Rows from block 3 of a small class-conditioned image flow-matching model, named by matrix and row number. Rows with one number within an expert belong to one neuron, the router's apart. Each number is 500 + 50 x the weight over its row's rms, rounded and kept within 0 to 999. All counts start at 0. Numbers have three digits each.
Before each expert's rows are labels from the 100 images, of 14848 (inputs lightly noised), where the router gives the expert most weight on average: "responds to" is what is common among them. Only what is clearly more common there than usual is listed. The data: Sentinel-2 satellite tiles (TerraMesh).
# router: router (model.blocks.3.mlp.router.weight, 8x256), inputs 64-127
# up: expert up (model.blocks.3.mlp.up, 8x128x256), inputs 64-127
# down: expert down (model.blocks.3.mlp.down, 8x256x128, transposed), outputs 64-127

# expert 2
responds to: snow or ice; main land cover: snow or ice
router.2:510525558439495480458530459613450572506465478532437452476520550510468550488546518433501537446591484481495630459465517523426566568420475410499545419573587473467465608483506451555470473489359481
up.2:517471469454540529450495562585561564588459527494514553514470499496421444500458523486501476489527454504634490500490571554508494411463490464565483556484552500483500498522494470499511488471510519
down.2:566455464539511483565463473484447459514503412520503487495476579575472496521522538491462580565544482475438485581505470506558503485461481494530481497385487488598548454484514511543511478564489538
up.3:524479470423533542457554493549468436504383515476406471485476488564480437503614485631481447400496560543538504477506542418462477507418517541565437503542475460481520529540521510548544368492451558
down.3:395479579535441500486469498492451469446537479506527529547419537513501552515481526481485536555522506451540525460489452566519518567536484553494532559507492537492461487508303558434499538518581439
up.4:453557534443555575401484483517519480481507514484643527446540501544531543466671550472406591406466477453457451478417484442502553513518559495479468495560460515530472490574536487528553502491522517
down.4:519557606532553474520505520540550530453498471541480570507507527507516394484551496479547480483473621516497574512499526556552500557461455334515473453467495505436571478478430464571565468488411493
up.5:495513533505499493509466439567561540508571471497469445495521472496506393472594482500454453428466465517519501445425494570505560528461520550473428547419471482578475468507407497502569515474479461
down.5:480491472392457512513487478528496489445532505509481542490558460404499495509508582396511536496536451503422551521447501512486498498553458447466468451553440501489494544456466536502518530503501515
up.6:558605454512632506550467445562479463546425514512535489495531461518565514593577495486531570411480510460534506460542589503480505569438598518528540559448581505485558539613526479509454501503509451
down.6:511400526490438507485474589522528483479483513568520528488458552447448463560665545464434367551463546551440489452428497562523484513575495390407582406462565588547519511385465482493548408502532534
up.7:487507517480549588525510474549590463599476476492474557483487465549525497563439437524482484441507447495593499519497554467508422456505483516467399576510472483478536477576457496456550543461646478
down.7:512496545410637506535517481569489458511524564526497508505498460469553453450452393396584568463501499525517367514465538484534475515503562419505445459557483522460570554529549450512586433480534439
up.8:526535510540474518477478494542476524483454562361561470443526420468517503452385525522492462515418529532525517476551460513538391478499551512514369443399577518566523505579530553511483574612475473
down.8:644468462533510520490433571572474469459473461477455548458662506493478440471552549433374404449531475549489528451579483400536502500467551426479458474506503496471546514482479447482413481500512534
up.9:485473421462438490507522533443554503463603502566521406458553475504485478552476476531588518557541461484462552551497460440427459435499533505512543522466527484537533518413485477562562521483484478
down.9:426519544503528447470517534527549480476460539553473517446456457484529526500404543502427531447499506532543530471482437508491370514542387468543417554528426523543501511531474552458558505511598533
up.10:442474461474378489549499490456481456398626477530512497447529443511418505491470516458416452514517554533468578570514418506454462514613480497511510459473561501635401484414577594480542582495515500
down.10:455515464487422424528508431536590504481497479485534539516472468475588519577573473477474462500448557420532511539496420568512527566629561534609514475544505571503501420438531523430477555502421457
up.11:549618491507425493485499477396521547501528527512492448478518513549484606474347507618468531465474510459444588491561524467554460522441496518634526490557550530540511507454606544476440565528473473
down.11:548576488600541470494523563584470399445439534528486479468376428439468455521556460526461574405575429560490404470529505474562427453605479480524484513434538515503503564471467470547628500527508498
up.12:427401524501515462448396509565451536451566528584398509509527464509422491423510556446384579373618480581453574501444514515426497533532468525509489462399489495519432489478457516518498477459455523
down.12:496520441478463501428568511476571505547442466478556484506544545521574499621451447573544550542462520504509469515525500451533465412474535571519459493511546503504544520556571542458497546587556537
up.13:489456510464514457479469546444462446447509479530441580482529507414470502438444546423509478392564435448525533544552485523594513579537461502514580514472497431542444466502498513473497551463542507
down.13:462522454520447487476467414457412494445475522499391488529527472628452519446425508459436595505509431473559467527511494572493562449428525473543461476484551474444507429537488445620513566491491528
up.14:548504521559507517429540529540524486578519473463594563469463501582449469588559523515516549461440460575568434464590420417487507505539448521499544525431489554436478475469570459495513535520504483
down.14:532498532523541494499465443551505434506414475436558537474553514582517451431538552484569524455426446527545435441541412420480538496533505490389520458520449550476430504466581484529489515423437436
up.15:532535493457499458434525450535504572444569465452499559480591570524528563467498444520604502424479489398498480601530541532593450520481484502540509467463535417531466529455504526429506504510608528
down.15:511527504594522491506470551475418516491511522473458537458537527561507568461504513543491484453501434453487409453473476552501484480505491501521608529514472529464565466570480506588538397485544461
up.16:448484488550494485528550519559510485559542482546441584475442483543559594578515488481462468510514471452544474477522454504456601428524503514515508521396551435447485462585486496529522529426553491
down.16:484513479511501515469482509449515410541374504501520468561459422472468494465455370515559509448524442541508422542490489461614520533645443542512469524559496557524469488440512582391624497524504607
up.17:469567507414472538458563519561562556535458513492462399489502481477444476465621447545519457487503546481495489533496475570456575587499491486532536504529489490434508497493528507539510511492410487
down.17:520531459513590522582460435457499550530441459458506468491533431486556495482460359436519423596480506602458484368526404514472484604523428500488482505623431545463490571497539513468494578492490562
up.18:537519479482538480520449548448475506506507472508501445528442586588497428474550513530412528534517506518512559518512535390512472467551434509424544499523527455510495503566491527470480446507490530
down.18:446460538445513498488458548508495499466497504559475490528494496516456571569549452388549445498500519518486467513523566491501529548458348465571428533453446499439504477485556519467556563436483498
up.19:546447474463566577401545512510483543569547479428466465525477525485435511423487505479475543479579496549495455450527563418416492455455536435388526509421450488567504454438420500558568485511524502
down.19:539487540418558435518507529542518555484393464526455428409481465504479543503458518487570467476507444457500541503455520462434579488462533488487508479494551463471421431579493474541402501446363452
up.20:509557510523465546531550467552500458558477481527553424495470549541456426563448463536433431644461526480534503473498527393434510477540475524507439481458523504485524476469478589534520476468534475
down.20:555514524447470489621505524582481467519466574503501451461581462563498420478535449410471519549432541525566536392477541548428574500540533531502447416466563540457480451386517489543517496476515504
up.21:391550515438442502447469525486511432428515490549589557433538481531465472535516536476469494410419491444524434490438481468541518455531443510576389499438603514546529488483502429485533432453506482
down.21:515524493503487480539518409473546483523543545466517493508431547481447407391465521496476502506501456459494520620460531510516599550581503466532506500449454521490528555551363451476436436477502512
up.22:502534469499508426467540470419415470452511496516433491501586466474446434460508435528500506507605491461492547489465476564541538536455458509445539518544447423493579491513415426498589435504464508
down.22:468501516485520501574515524494517566581474522615491522603438529537558558403377443500533531535523471435593570549505433536426523519445516546458531572509472493603445580463589561543447548471628416
up.23:520504513469526486555536564532501427453403562443539600526470381475520637485414522495433417615460501484538492574429508400554497472474495498497422474597522465471466472524536540500548535504474562
down.23:447451379473513482434374439512580538399502468609526457448530488594468460425537496463416560446546483508480512484482479496551530492510473502446484441539497548482511451460450477494508520562460624
up.24:487383382541603494518579435563490477544575495554425523561500437514461533518582473429486476481533512471496424550416501464471559499656526523538449518420520434433474493577394440539553394463516539
down.24:497536491544492433504504478595460439487483526514549549554523451429539355496615424426553481504498495554510419508488501585565488539537475474380532541564439572437498425538468533474516548518473565

# expert 7
responds to: built area; crops; main land cover: crops
router.7:474477536522469455484460475549452566411510488527481448572486478538504557491484505412514517435533462576456586467426532545458483437477437531485418433527526521438413479488502520500523503424439528
up.0:498520431391518483538483405413503501434554486519367434489442531472468575456558459514421546395561386456436534440527487514469548510452503473525562488567491553598573499488430552560423501489431473
down.0:467540535504498549488545518556535614583495518608516611513606568577505516511471529423486493502412570506532566538443555542444493462405523528418493570506571526491504514594471515572486547523577527
up.1:522587449537452560548590519495548478445531523466553472532453443425495470531507472419491549546444507441506371596543447515452434496626507487477521508440519504549471471558526587526476538540491510
down.1:514391597488437490525471572477525509555611528510469423516501510492589456491539484438456438491453504508452474515521477541527450581583517476505525499443446579568522488535500616463444518505452438
up.2:504551457458560513553471555562495487480435484463481538509498514512474546463413565551524519526503501463502440546522524433596472438500534512530557455563503510519578479538525538498505508544476541
down.2:465407450548539462390550401480559507549478454483524527514445523551513481535505399416515537509492572581484458412482474483532482506570427558499562461463461566502496429529430506471558545497513531
up.3:564435474431564500461581490495481483568393548434344494502463508495530531485617417475471510454489529503568409443529542347542422459413503506535472500628451476423579530521514487443481486510512527
down.3:481475425535588523489492462550496567540555484550437510371590432554499454404498506459486597455561440524532510513479492472548452538553446458516415350497485494471483462508510449490495534512465582
up.4:488554483573500496499542650479505503641466496529450539529468484462476493474485524558532459522357466497510412552512458470507498457546534483506537626473414448451555444569493488461417528469655483
down.4:535343502512505379404416448573476620502557487514512549491566510448550471512439424451598415495579429473492497504601407515502526555421587557436482529517468551479623527607474489456541481484513466
up.5:598493474501495525470629529467517431476431499496428512497531516508442422504543618481464513403502489521484474465566494434453515570443454533513468539546413459505533518417547468529544522471376501
down.5:570408510518509522475465573540483502500445457538484510480511402516534481537577543496510464476411507533519494441503477434497548562521568382518499437447456530475544464485485495496545499455515547
up.6:563530454506527480480546441473496562622474440508393493530416495487447459545459515484497509550531448502595542436514478470493474490417505501470452546533578554532560490582600458484520536540532495
down.6:546464493574503515584533484382423477587560521494543598486485491530470530470406373502609477533520594464510370540550454481538468464563495515507539655486407509490569446456472533491567469433540605
up.7:437614472606530501541451650467480567502546535598511544411405548606448465460496509491491578518566538508503574453481528455455491436619508486465500454484516483590530493423539512541500415518530531
down.7:516469399469447456486408493514528440442467511507508452457510463525510591541469466400586412491450489569464493542534480526488493524520502634610494551495475593492559633552443491504550499536440547
up.8:556533451516480555483490407397494511558469445507476498504485486445471531500479516568505561504456500517412516413550492440487568588423453462414486514591664471515546457445491484459425540509487505
down.8:445386450553480471471555480380455494415530602475405532436477510552432543632441498494443591597516557529529523546494539602545521543504415462593544487596479444493467435538481487493475471473501572
up.9:478454527472623560445475502557497485458398511496457547485426423484452510540492454551513519433432484499473516596484462549497576503497482462617542518532490514397438592507562582555561445455516485
down.9:511457470509561527478407541520479416482565480457468497528483436471482529488446436437477508458562540552437538483438457557505465463562402591471394507594519430424472570520518509504608448442512518
up.10:459571445549552573547548412488639522557479497461501505515439532554449530586592549561500482375498579491444405394440545540556587549580412521464485551604524544475514505484600481584489544509472523
down.10:477487426554522434453562465447515471476569599488547489473546443456376444515467507437440540386594533472563531498545540437480509537498484460501492514494491465539562483477523539529488553421513566
up.11:538478449442577506423570542448551465546569504435440555511524450433522519516432449579556507504472497498470378534582413460561457536534538498595530542468431460451523569482548519475458531546597442
down.11:513415477528580522482448536486488446456563511449490489451509424500572483435566473437517487407557499505463466408516366504478391549543468471563479419461408590426512507512444471441550510457466479
up.12:490461467518590515461458533423450481433460497524380557492519445444536531445617542518509525421540436437468506436555506553439486509523501499546507549566484520509562525461471440517498568421426490
down.12:480541496607440629500569463544444526551509512541464386480506482516516454545492423607487517509435568432552519553520498511596498531434610505502532505557460414480520526567462545488514490559497554
up.13:509494449499499495550581510449523610449551431515529515516464532533489535475553508543520526582481400468513458553567514463519439555470534519532587482469562534619415434534509618555520492503512511
down.13:493387436526498461484481577545520405574477494448449430520404441517551515548551464381575459479432449542485511523433490523574515546469463579514520501517448645391518486495527395485469609475455468
up.14:481519520576484473517525448547479594432565479489467482523561475511487607427541565469474499540455450462543473510503471436462446504512565527520632486490500499585549387594545628450504591544447476
down.14:433454377429497509442495439508557423550433549497513537586446524506515515533447407459527453478499476558497514541511544467539495584536381544473482470534423567411514545557471417483483575520484526
up.15:446598474471453521461529510525504485584374487435532507463508458509489471560536505442522523492444427505557543550477564450464484548496493505515479471427554480562634542602514573523481587489469550
down.15:522449543391452499557508490518602537510482534467490495504556516474524362443577517458501405495465537430525540562428450490516448598523604556522506467536483515566475509444509547466425519529429446
up.16:542529505429525451586390506447504476477508481538519537532533523574528506452439516584494510559382456472439474511526500483584552530412505486437539453474571524464489506491520549498480455492601568
down.16:564467496545481565477517487572438456511532460480512499423524517492439453477508497454529495534527567516404517518436431499554485505479474511423635515534524473450585465444400500474513412497517564
up.17:464473516510602510520452487521460455468429491503486461463513527504495434514516502453553537446576568530525535434480524427494514471446483540495441450512504492459572553506460476467500376482475555
down.17:499467475448382488458538561473561537549560547478597459464415407512485555507437532520504475605476445497419438506544469551496464483499560622562469459447556509507505497616538511452554528529503413
up.18:482405615453463481462541479515437546548527475529426531500538555484452633404405559463513535454555500511505604559594436490506443522454477437625598464555454462542457533461537532522575548448551500
down.18:490504358493479549389467472475501417554539524375537447462597508565502435585474409415594524522526486577512466569473484499484486468544475510470444478470477552356555563481479534415507483596498565
up.19:466446462504527447577549564468541427425504497412507525457471492552471545513484508518450507432508496480461317525518552423555524520642520487568623501510473508574499408546503543463462450527563540
down.19:562451395502405511510428536530486472587526575466512544352423500509496506530525526502522606476476497467532467435461584498589535552473469491574500474551509501488483474550492429512528514502485505
up.20:540531478500403569535459561461448470563464539587548435471475589544484472579500479559461475565513530470529507488476512411526538497540486475445464468524542450495482459511494591474495456437540518
down.20:487508410397397449488504549409550485490427505467544463499527516537534480507514471475617509604503593484566421493532503473503476448514512542515443469537493473463520491541533540395502410526504537
up.21:449518479465445535570556548498529516545506468513498561551547441522519480525472513584496450555500483477551487472537521517579551505497516497418622580546440455502477481520516542474541508496565540
down.21:587437440579563469453445468500456538452513455431504495499456508574445557534562456513562513538535518485512447570474520539536498556499565431483504592556505466405532491478422476431561413535545472
up.22:513551490488455487501447546466502468452510453566552529527519524574469471500535525552475498564500385470477383508487584519522610510440505471497554515586388487539460513414573504477459502463488540
down.22:603563496605478450428557508514536486512466418516550405418463535406540432468426531463495565437529471520543479416504480416434447516497528476594458483571526508468453591494558513438494501530488459

# expert 0
responds to: water; main land cover: water
router.0:525547480499513422567442589545573508456413555514430464375449563500542572445502480496624437547451459576522614509442592520551428493521545432485507526522550529495475579484505596568536524511551449
up.2:433538500512580530515488596478502525514465507428576525413407475516447586465498576435531437474547424503505479594415460463517496477491443504536650530471408498500464427412493470494553551494583544
down.2:487506449406475482461483456502571615555508502547509427456462593559510459434498515478497485548503472506572508508653507388430556555483502550572455504471532392493613457565517466593452576542513501
up.3:499403448549494470518494505443444446490569435484504465549590492457463613521507476466489617441547551530502435479482397491569483515439533433464506539482531455403535452464435349436516466465560456
down.3:471402464455486525558511474524406404450511442528485544492594471537528499470558506481488459457439436456539547534510472464508550489488563463479500550447519448441523410491490424492556440432528461
up.4:445493458513549505523439546470514461520462516513450495539530486424498509561551516459540397459479594539542491454449407497500409488528487590461620519464494565552478525536553506540507567524492554
down.4:560453410487440496455479522455437503444477503503520370494549470404418483532478572516470587502511502565515516601468549541459499470473548440444554499574561437541619485511515492538445482466519533
up.5:439545496443450506602528585597572488530518478496501444560518544573492463516618491511533442509455455510449452486507506598464409540407480557386570465433422558416511463513527396474499555520530491
down.5:435547426460489486520491518476463477481530493438439473515432436495490527612499463465561528575466521511437496427481580504424572449435422402431520586437399506459413431457548511483613478495571539
up.6:470564518601585513449466569495471483506457501518527530455459463543523538454440487460560487517455424471498404559483523383574456454599510522500420559450471474520537437531491585489475510464557509
down.6:532495484549468463502452499501595418523464448428462543457548467469491504540466422473497499524476504533535497395436508568507502568448445508528590424523562561558514584521475474506485474528483537
up.7:587341501511527517553468544589492565517595532478502491447444522534472614545446498449555572607519492511433396550534529484516473440548609496464420447404488467405516501463459517535521455565557487
down.7:522474451582503467581546547517552519491440450417543487569521493453498430486501539485545516608555448505422501457590521425467479388465549545566405482479451510447492504499555468460522542566439507
up.8:433599427463537453420471525478484542514465525455549547474488515500527474445493490547541564519477591446427456529468483479501499580577481464548583414565350522466524535454411531489501494478474532
down.8:505540474511476532505428497469427520519494526465489487437469444442469484506497637498554621471567458521402414521540504384525444519511463413525503557532472513498621530494502600467511438529532469
up.9:490607465526539467567513530429559568480593431486473535568468493593544426462409495490448589428458414482423486559492490556524488495527472523539513544498464532527425492482500484532540434481474500
down.9:429421444493541413436430539522541469485521448444421467476450418522542533438459462466620479543493434529445483550454422476565479500556439571537520564514448563415514476562467450492527517456530483
up.10:558585486494553546494514517513545460482532520343574467466463486481566527488479546619463514505474543487384404446543488506647444489559526491423495474444527506506549488510564552495528482533442489
down.10:432560437566479390460476562556510478605504496446532469531444497466576543554533483442508495504522446452476468407462434483514568530505471505537425491463515614541451368534493533574488544554445530
up.11:382505591526440483420461529470409505458505496469559543493490443592450466548530550468444565472487463502518501498452451394501486428434470558497513466462462542452413545479449430542532417488497511
down.11:468481456493538443492479507563500532492502505393466520479490527523436494540468499496584403495520639427616478562516470537477479544516550634502515441534513496503521469530414475541475489465535529
up.12:526506556471492509435441536525529541478565539457558459452501522578527610415373541581491447524482511492497427475493521444575414501534489500578452446605516522541499533417510709495572535499481497
down.12:486561507513507470416523537452502536545468522422573509426542518455583546372492533463467382545615421451561515488515404452518428491523485529576459425500480495528464519471505544503483499545412454
up.13:544615491471434534623622584522500533470497532555526554573526497549486551524424449547477419472473532437467404454501485520491528518561479482476543504529444496447467459428525564541461437419547509
down.13:456491572499462485558499560518458532538542513535518491578522450612481486493602480488496512573485540468508566485509508503576590479519451472438510556510428452429515522489456579473602493510531506
up.14:474532442447502537487526519424525505543525459474469525429539453496500606471512464541490448507470467499488494531543543514530508503430537517474629546542459573489423474447501529503500467529525495
down.14:553449567486533488539451510545437494460506584521563403540454535531522375532529488533495500441548481418554501548528437446555464531447439518548476448589520517563531626495467471509471473545465489
up.15:596551541536502542525614488487522477640492491515471495473449531500525484559490498482550572421522451508479431443582513539477506503515458497591416539530519479477544520485608524529417555499462486
down.15:419526465476562392473484624425542495512458477507466482452495570545539480481532477453556464551482455496585461527439480534570500483516505516544456538478432530575439501551514607621502554508511418
up.16:461457537484516531472494489454552542474597515390469410503459453517533602545395452561500478450537565510491465543540511494502437514589487578624384470427551543553458560574484443488588561553517448
down.16:479473530476457436480511487499568533508443423475520512415468521441520537430419437506546517471559482506559502460428421443387454514429477536507370476431491621466423559538558487475557610616403455
up.17:466473541490406503646497493579507597527532510489507486557510496451482439480380481435468415608525484453547547560494539501496442488502568486570467492483493460449576500400433533454564520513483476
down.17:457367432551461495515452480539505504424601556476478489449560502583410452495539532471477523441546440438513481475524497575513526463588553601515553431420499633439534423473410533519499466471449442
up.18:496364544455516526416481458462491432434541530455487446475459509440511583412410458475511477508491585512416396560472484506562452531533518491550405498445473500558506544463543486506537429475506535
down.18:523478463453541475419552397441447469532457494555472425499467506400484446379453478463482515432495489585442594468619445492475493491403412428552471448558459574577481586596466402481529506537530417
up.19:464577481480514444532468511542517492514533469497535533464502458517473518616544476491468415583454436526535482463359512482565558480481491535442533487492454567501465450523418453463503542479501551
down.19:515494405525401493503473491530544461418493549448572479388480532474493505523562580497489479453491457442529490510504479514562508381503442501485484562482493498576538470477454352544613517460575516
up.20:450425546432634555445451473516521521510471514389531542480498475481545623463516538510498497510533531481464370531375472493557527495601482517527464504692500486530511495540583546448520448551565545
down.20:476598444481396500537583502487558573443567448492509440582519462516506466471510489459470484527460479506506491477491471517450521455488511483597507590374508502537520438521477511509480429458486484
up.21:482529491469491468528435500508483535474416501374505551491532471561556449508461485577505385455477501462465411470527419501572425525552485497421445515506553520530509460524485589481471564510481523
down.21:508456414427569453586512474443534426554423542485509478459551462500507549505562495551518513517538500453549543441484477480523494440606499436525519450516546476398556515556514449501559473437518565
up.22:587501422463556494450525563463475478475570506466512498477501485478540524530438523583545489513458543498335359528485466577684524507594582472524556524447473455481480483506490549481488528516527543
down.22:532531470511483505532458526401447450509524537471518558453579515597472458514566597514502449535437516500428480390506524527557523531483438392413591455459478528499527479475492537379397477493467534
up.23:546550481494571538385524543582449539577492464485501439478473523484536517490436464531548459530500425550426421515512493477511439529395555469518516507524524461427561473509453650513502510390468495
down.23:449484506438556540462567574492548516548469490520470426451367491511501526402479503472574437575467518515464483514506453525478461483484480552556450487474472495607476396511556630516462452472482541
up.24:538519557491586534424520495523580508552493493420509565442519491594501508432458546587519472404521487514457467447500501497509565479484482501477486428536566549429457538484645530589477470481532457
down.24:441482476423569533439559545496506630615457480523511516460527432510547493488490496429525416478518532497576506498484475388476506505610529569478442485487415603387425535552467500527519437442548601

# expert 3
responds to: snow or ice; main land cover: snow or ice; flooded vegetation
router.3:416380513515488493453384518555419536404506525600445464450489549572475578501577547434490528446620448508492640444460581497488521486464447454521480404456545478512465554505483491510517506446406525
up.2:455617502445491495574510449450504531538520509425520458453575434502578517503534474527477476385518462377554553585451569615520509526515468493478487437611615515502538526552535511484454567526461506
down.2:502451508510517550515526510515550491501477591505540541635507513488543505479514503488474560519480560554511386463539553481516462425376437461499532482409478503540505509524413470541534372506563434
up.3:415495523370435537442455477425536501540512496585463596449531450441414519482501547496466520477516496525457523473510496510457485449480437514528489529593509453504484501535439564531472538521445552
down.3:525486544531544515454485475587512573447443426547463472525439476473450506453476470492513447506435544464414342421434554472582554423479482437543476518449459519531442450526535485461495562446536484
up.4:429485455486545497446519541439462506489471552562464415517512494396493522468379588542441427535529415510501559470376467591482571416445546466426520499551465486504408440456459453479570472566440484
down.4:536422504429436407528454448546552557489468449552442556502550566600594545481506448534412517490543620497488474573574541464544358589478529505486507498492434566451545519536382456568541516489449455
up.5:431466496439439467520513438512477571526547512560526512543521391383457386517468477510503474454553527550476434560588490530483542557409467487511461526493584517433582496382530464532395518514458565
down.5:478474455529563505453433486429391523498541429499349499459452542512458611444447400445494531493607458513490516484465489533537576497538487494440592502531498523559464490510514457530575436390496596
up.6:436482537342448469458488548396418565426522539600462523652489467414523502464503559552433475593530451561434504556590505440550489555487513492539450462651408527552533577579525502583560506459535519
down.6:423508461576613486550521509519588515542484539446477435496538577481550473448517497467622473470500513490528408529437484580557511475479442430513461458424509528500443478467567559522515500504472559
up.7:420540550474510418472457459513511534461617505601528412440506497500503538467472471465499626532480508487407478568544572488511421526458467475444529528475472543520531535409487474580583614510457473
down.7:534527488449475430470438492507504521545509539419464503463452449481524454400485496612519446507468457514615457524461536540466550502567521532522559475620485436482517498543502553461520449489406601
up.8:529499477555422501474525466517460530572530510521583500564482613494490485524498502467439488636562485495482465401461508522478576426510465504458462518438502479441476553532506512495533412487424481
down.8:488497498577575405521523532545497464492478438552416575422462469499465585356477535488414535389463468418406535533503559512585505555529520429452456523455515520488524442537532500566459479505560505
up.9:478465495547428429484520393477483512484543523476538485586500488459519517511512426491537439415526562561488556606483418549443473536499506519541548524511490544449375586489554415575514455460427477
down.9:499472403448554604480489547562472531477457493605520500440498470468465501457517566561568510509513534410457550475545566425485469345544480501534512446531480538538520518497469426398569634501592478
up.10:457544549507382518418512498502461614462499509569563493481568497507415509474591574532515569622464531497563487508556559613483548435505496469494586524514509549537537447363461555500487477504414465
down.10:518519534398592526562369507496458422565505446471448549529473470475491472560506457499481412428530458491541568435519484430596371491398502495472462427457556432474454560545420486468481543399488526
up.11:507534588510462516511488567447465521452418490453474553526479465622477583491498518511488517522534432464491603470535432413507437532458479510478618434530540531420519488504498477490584548458516484
down.11:518418412482439542472552453481564516528421466481477546537488499515473485570493474440473491530430551544482432583485522544503528457538501586493496557416542452446543491489523429537507518489549493
up.12:447480431423483435505449444518459478498609480508480514466487542467460439528542473471476527431538477506590522424534508383488449520473457525490597412535433554453467440513484498508503456429485499
down.12:558553555547493554532516551450520554536480556455512422500553436463486575512444586475546473616531560492499424491522469532439520507494522446559563492414447439489530497488577500548490498586471475
up.13:437505463490471474486532500452478553465500516533473574433534557493555542547361567528602454468567514438505544591558454548487522412557509470584482555573542627478460474477438481463585421489515464
down.13:574533561560519530498525419560479467451531496526444483459512452508537455538483409528455480491466450421502413511558502416499517478550511607390534516419398542484515482567449536516513517481469557
up.14:492489455463511506450524534430521504552505505497546483469439463552551578465382373532575516474497470536546458461524429474453510530595489410479456502561436413536447451454572539532464421504679506
down.14:426439415452501556537528469515442490467470445439477440431579538610470543478478408507539498523505533515430442434562398524412447459574436490509439451491470563470488586499507560502524553526554559
up.15:440490447479450449484483516521521549517507489580526530472551516496529613494435493582519463601491451411583558613453598535474457482436502580513421464516606505535538452523478481450385576498484572
down.15:483555528559551472374540533461523466483470551460548520556525504493525482472490534510396489451498479512467432381497520393406483511477447421528533549537471504524516554390477468568559434501472396
up.16:401518505475470443522394561412577509449500582569484493440483521424418447523501528501459497497416537501506532534521477490636507423533470507474615587585474575528491483530517608476585433540516498
down.16:537419539574516508455590429500497459488561504465506503508584544549425471426490472540485485489555451607505492522528537594383510436471506385492555486559451469488532489471550598530485464494525516
up.17:499487571534456515359484515580513527555655553506460551393543510566542440453636488494486494528513519426502558517460515464483486469444481455515506480538468550473425534409459472473530499484431517
down.17:566615586500563517610471515483478447518469567602493471483491481501432512512439492537448465465495473472483498440392485482508546503488575515532563449404473477498540425603567536459517509479468427
up.18:368486505550475507460478414519509496519456459572544476516471496426506543546511419438467510616500512520383525506506512510485467442519444466443526492418495537439464533495545485497484498510474504
down.18:501602585575527412438509462410481412403597473531502512507505547368432410477574513505513449450516503384512515494446491527489552570443487417529562496534530365503468521574468465570602484376457418
up.19:520541494507514485521464486555455547497522466494560476504500503609513531594523555486485521488549497451589560440502657562500581478504483483386510514560596507445462495544514446488539519509482496
down.19:503535474559495452520519551469542496476495569484536615522543473423584495365527465543403478545468518503499470469578474494510480562470505468471505505443456447530478558400465478557480432518543519
up.20:482477520482489584512572454538549498503504575505559405444517529477523546532444457478488591366512527488490404438488480517438501490584509494512501463515530489468450524392517473502510464511483418
down.20:472550551495454503442490470512459466495484521497473560553539478510531459534475538434547515472405483478432521515523583485640528507460528483394494520478490473516539461597441478454475508482488515
up.21:599555537413541593416483530389540491502482517585586480455461513498491479478476474504508577451542469520507474477492504518490477530426421500458494528495478487510512539514560441451489422514463457
down.21:473510496562438477524449527535468466409483528425523438383533548536511465487543584408456509454491555515516508508478543540426517490622541543648490556474473543466485567477512548515331518562489575
up.22:434410561481474490501471503452410430532526474457517438548496433461522409463552614478520484526503476583477537450428541489525465512510442557445396527495535491413452514535495388498465500501437472
down.22:422522479503534574438648503452529457474525490417471477421614568539499488522500518559406484467565466468519550569513471442517533487515438383510565548407537596522517542452517485539494447506519508
up.23:405563512590434456595511423518492525488581553510488423530478437489486518405489488485477533559553528542526565473477452424520555478466487435461567512482424544486377480634451491467435493525433503
down.23:472470471429560496398463525472480550574517491471563492416484485461406489474408450505477425457516493443499572575554487415510510471531489515486410431443538488496522460409496459636534579436544463
up.24:408417496422519488403486422514486479482502460514469504561480492512550434478546515584485505569490526523537535510528458434523514433515524465439493495493629411469476514467435463491517459503426491
down.24:602525459636540465495588511513432503545427482551582416508476532541438514500513498505515500516541523437438429568443507549522495507528520508445438496513573524469516558378512493546496524466539396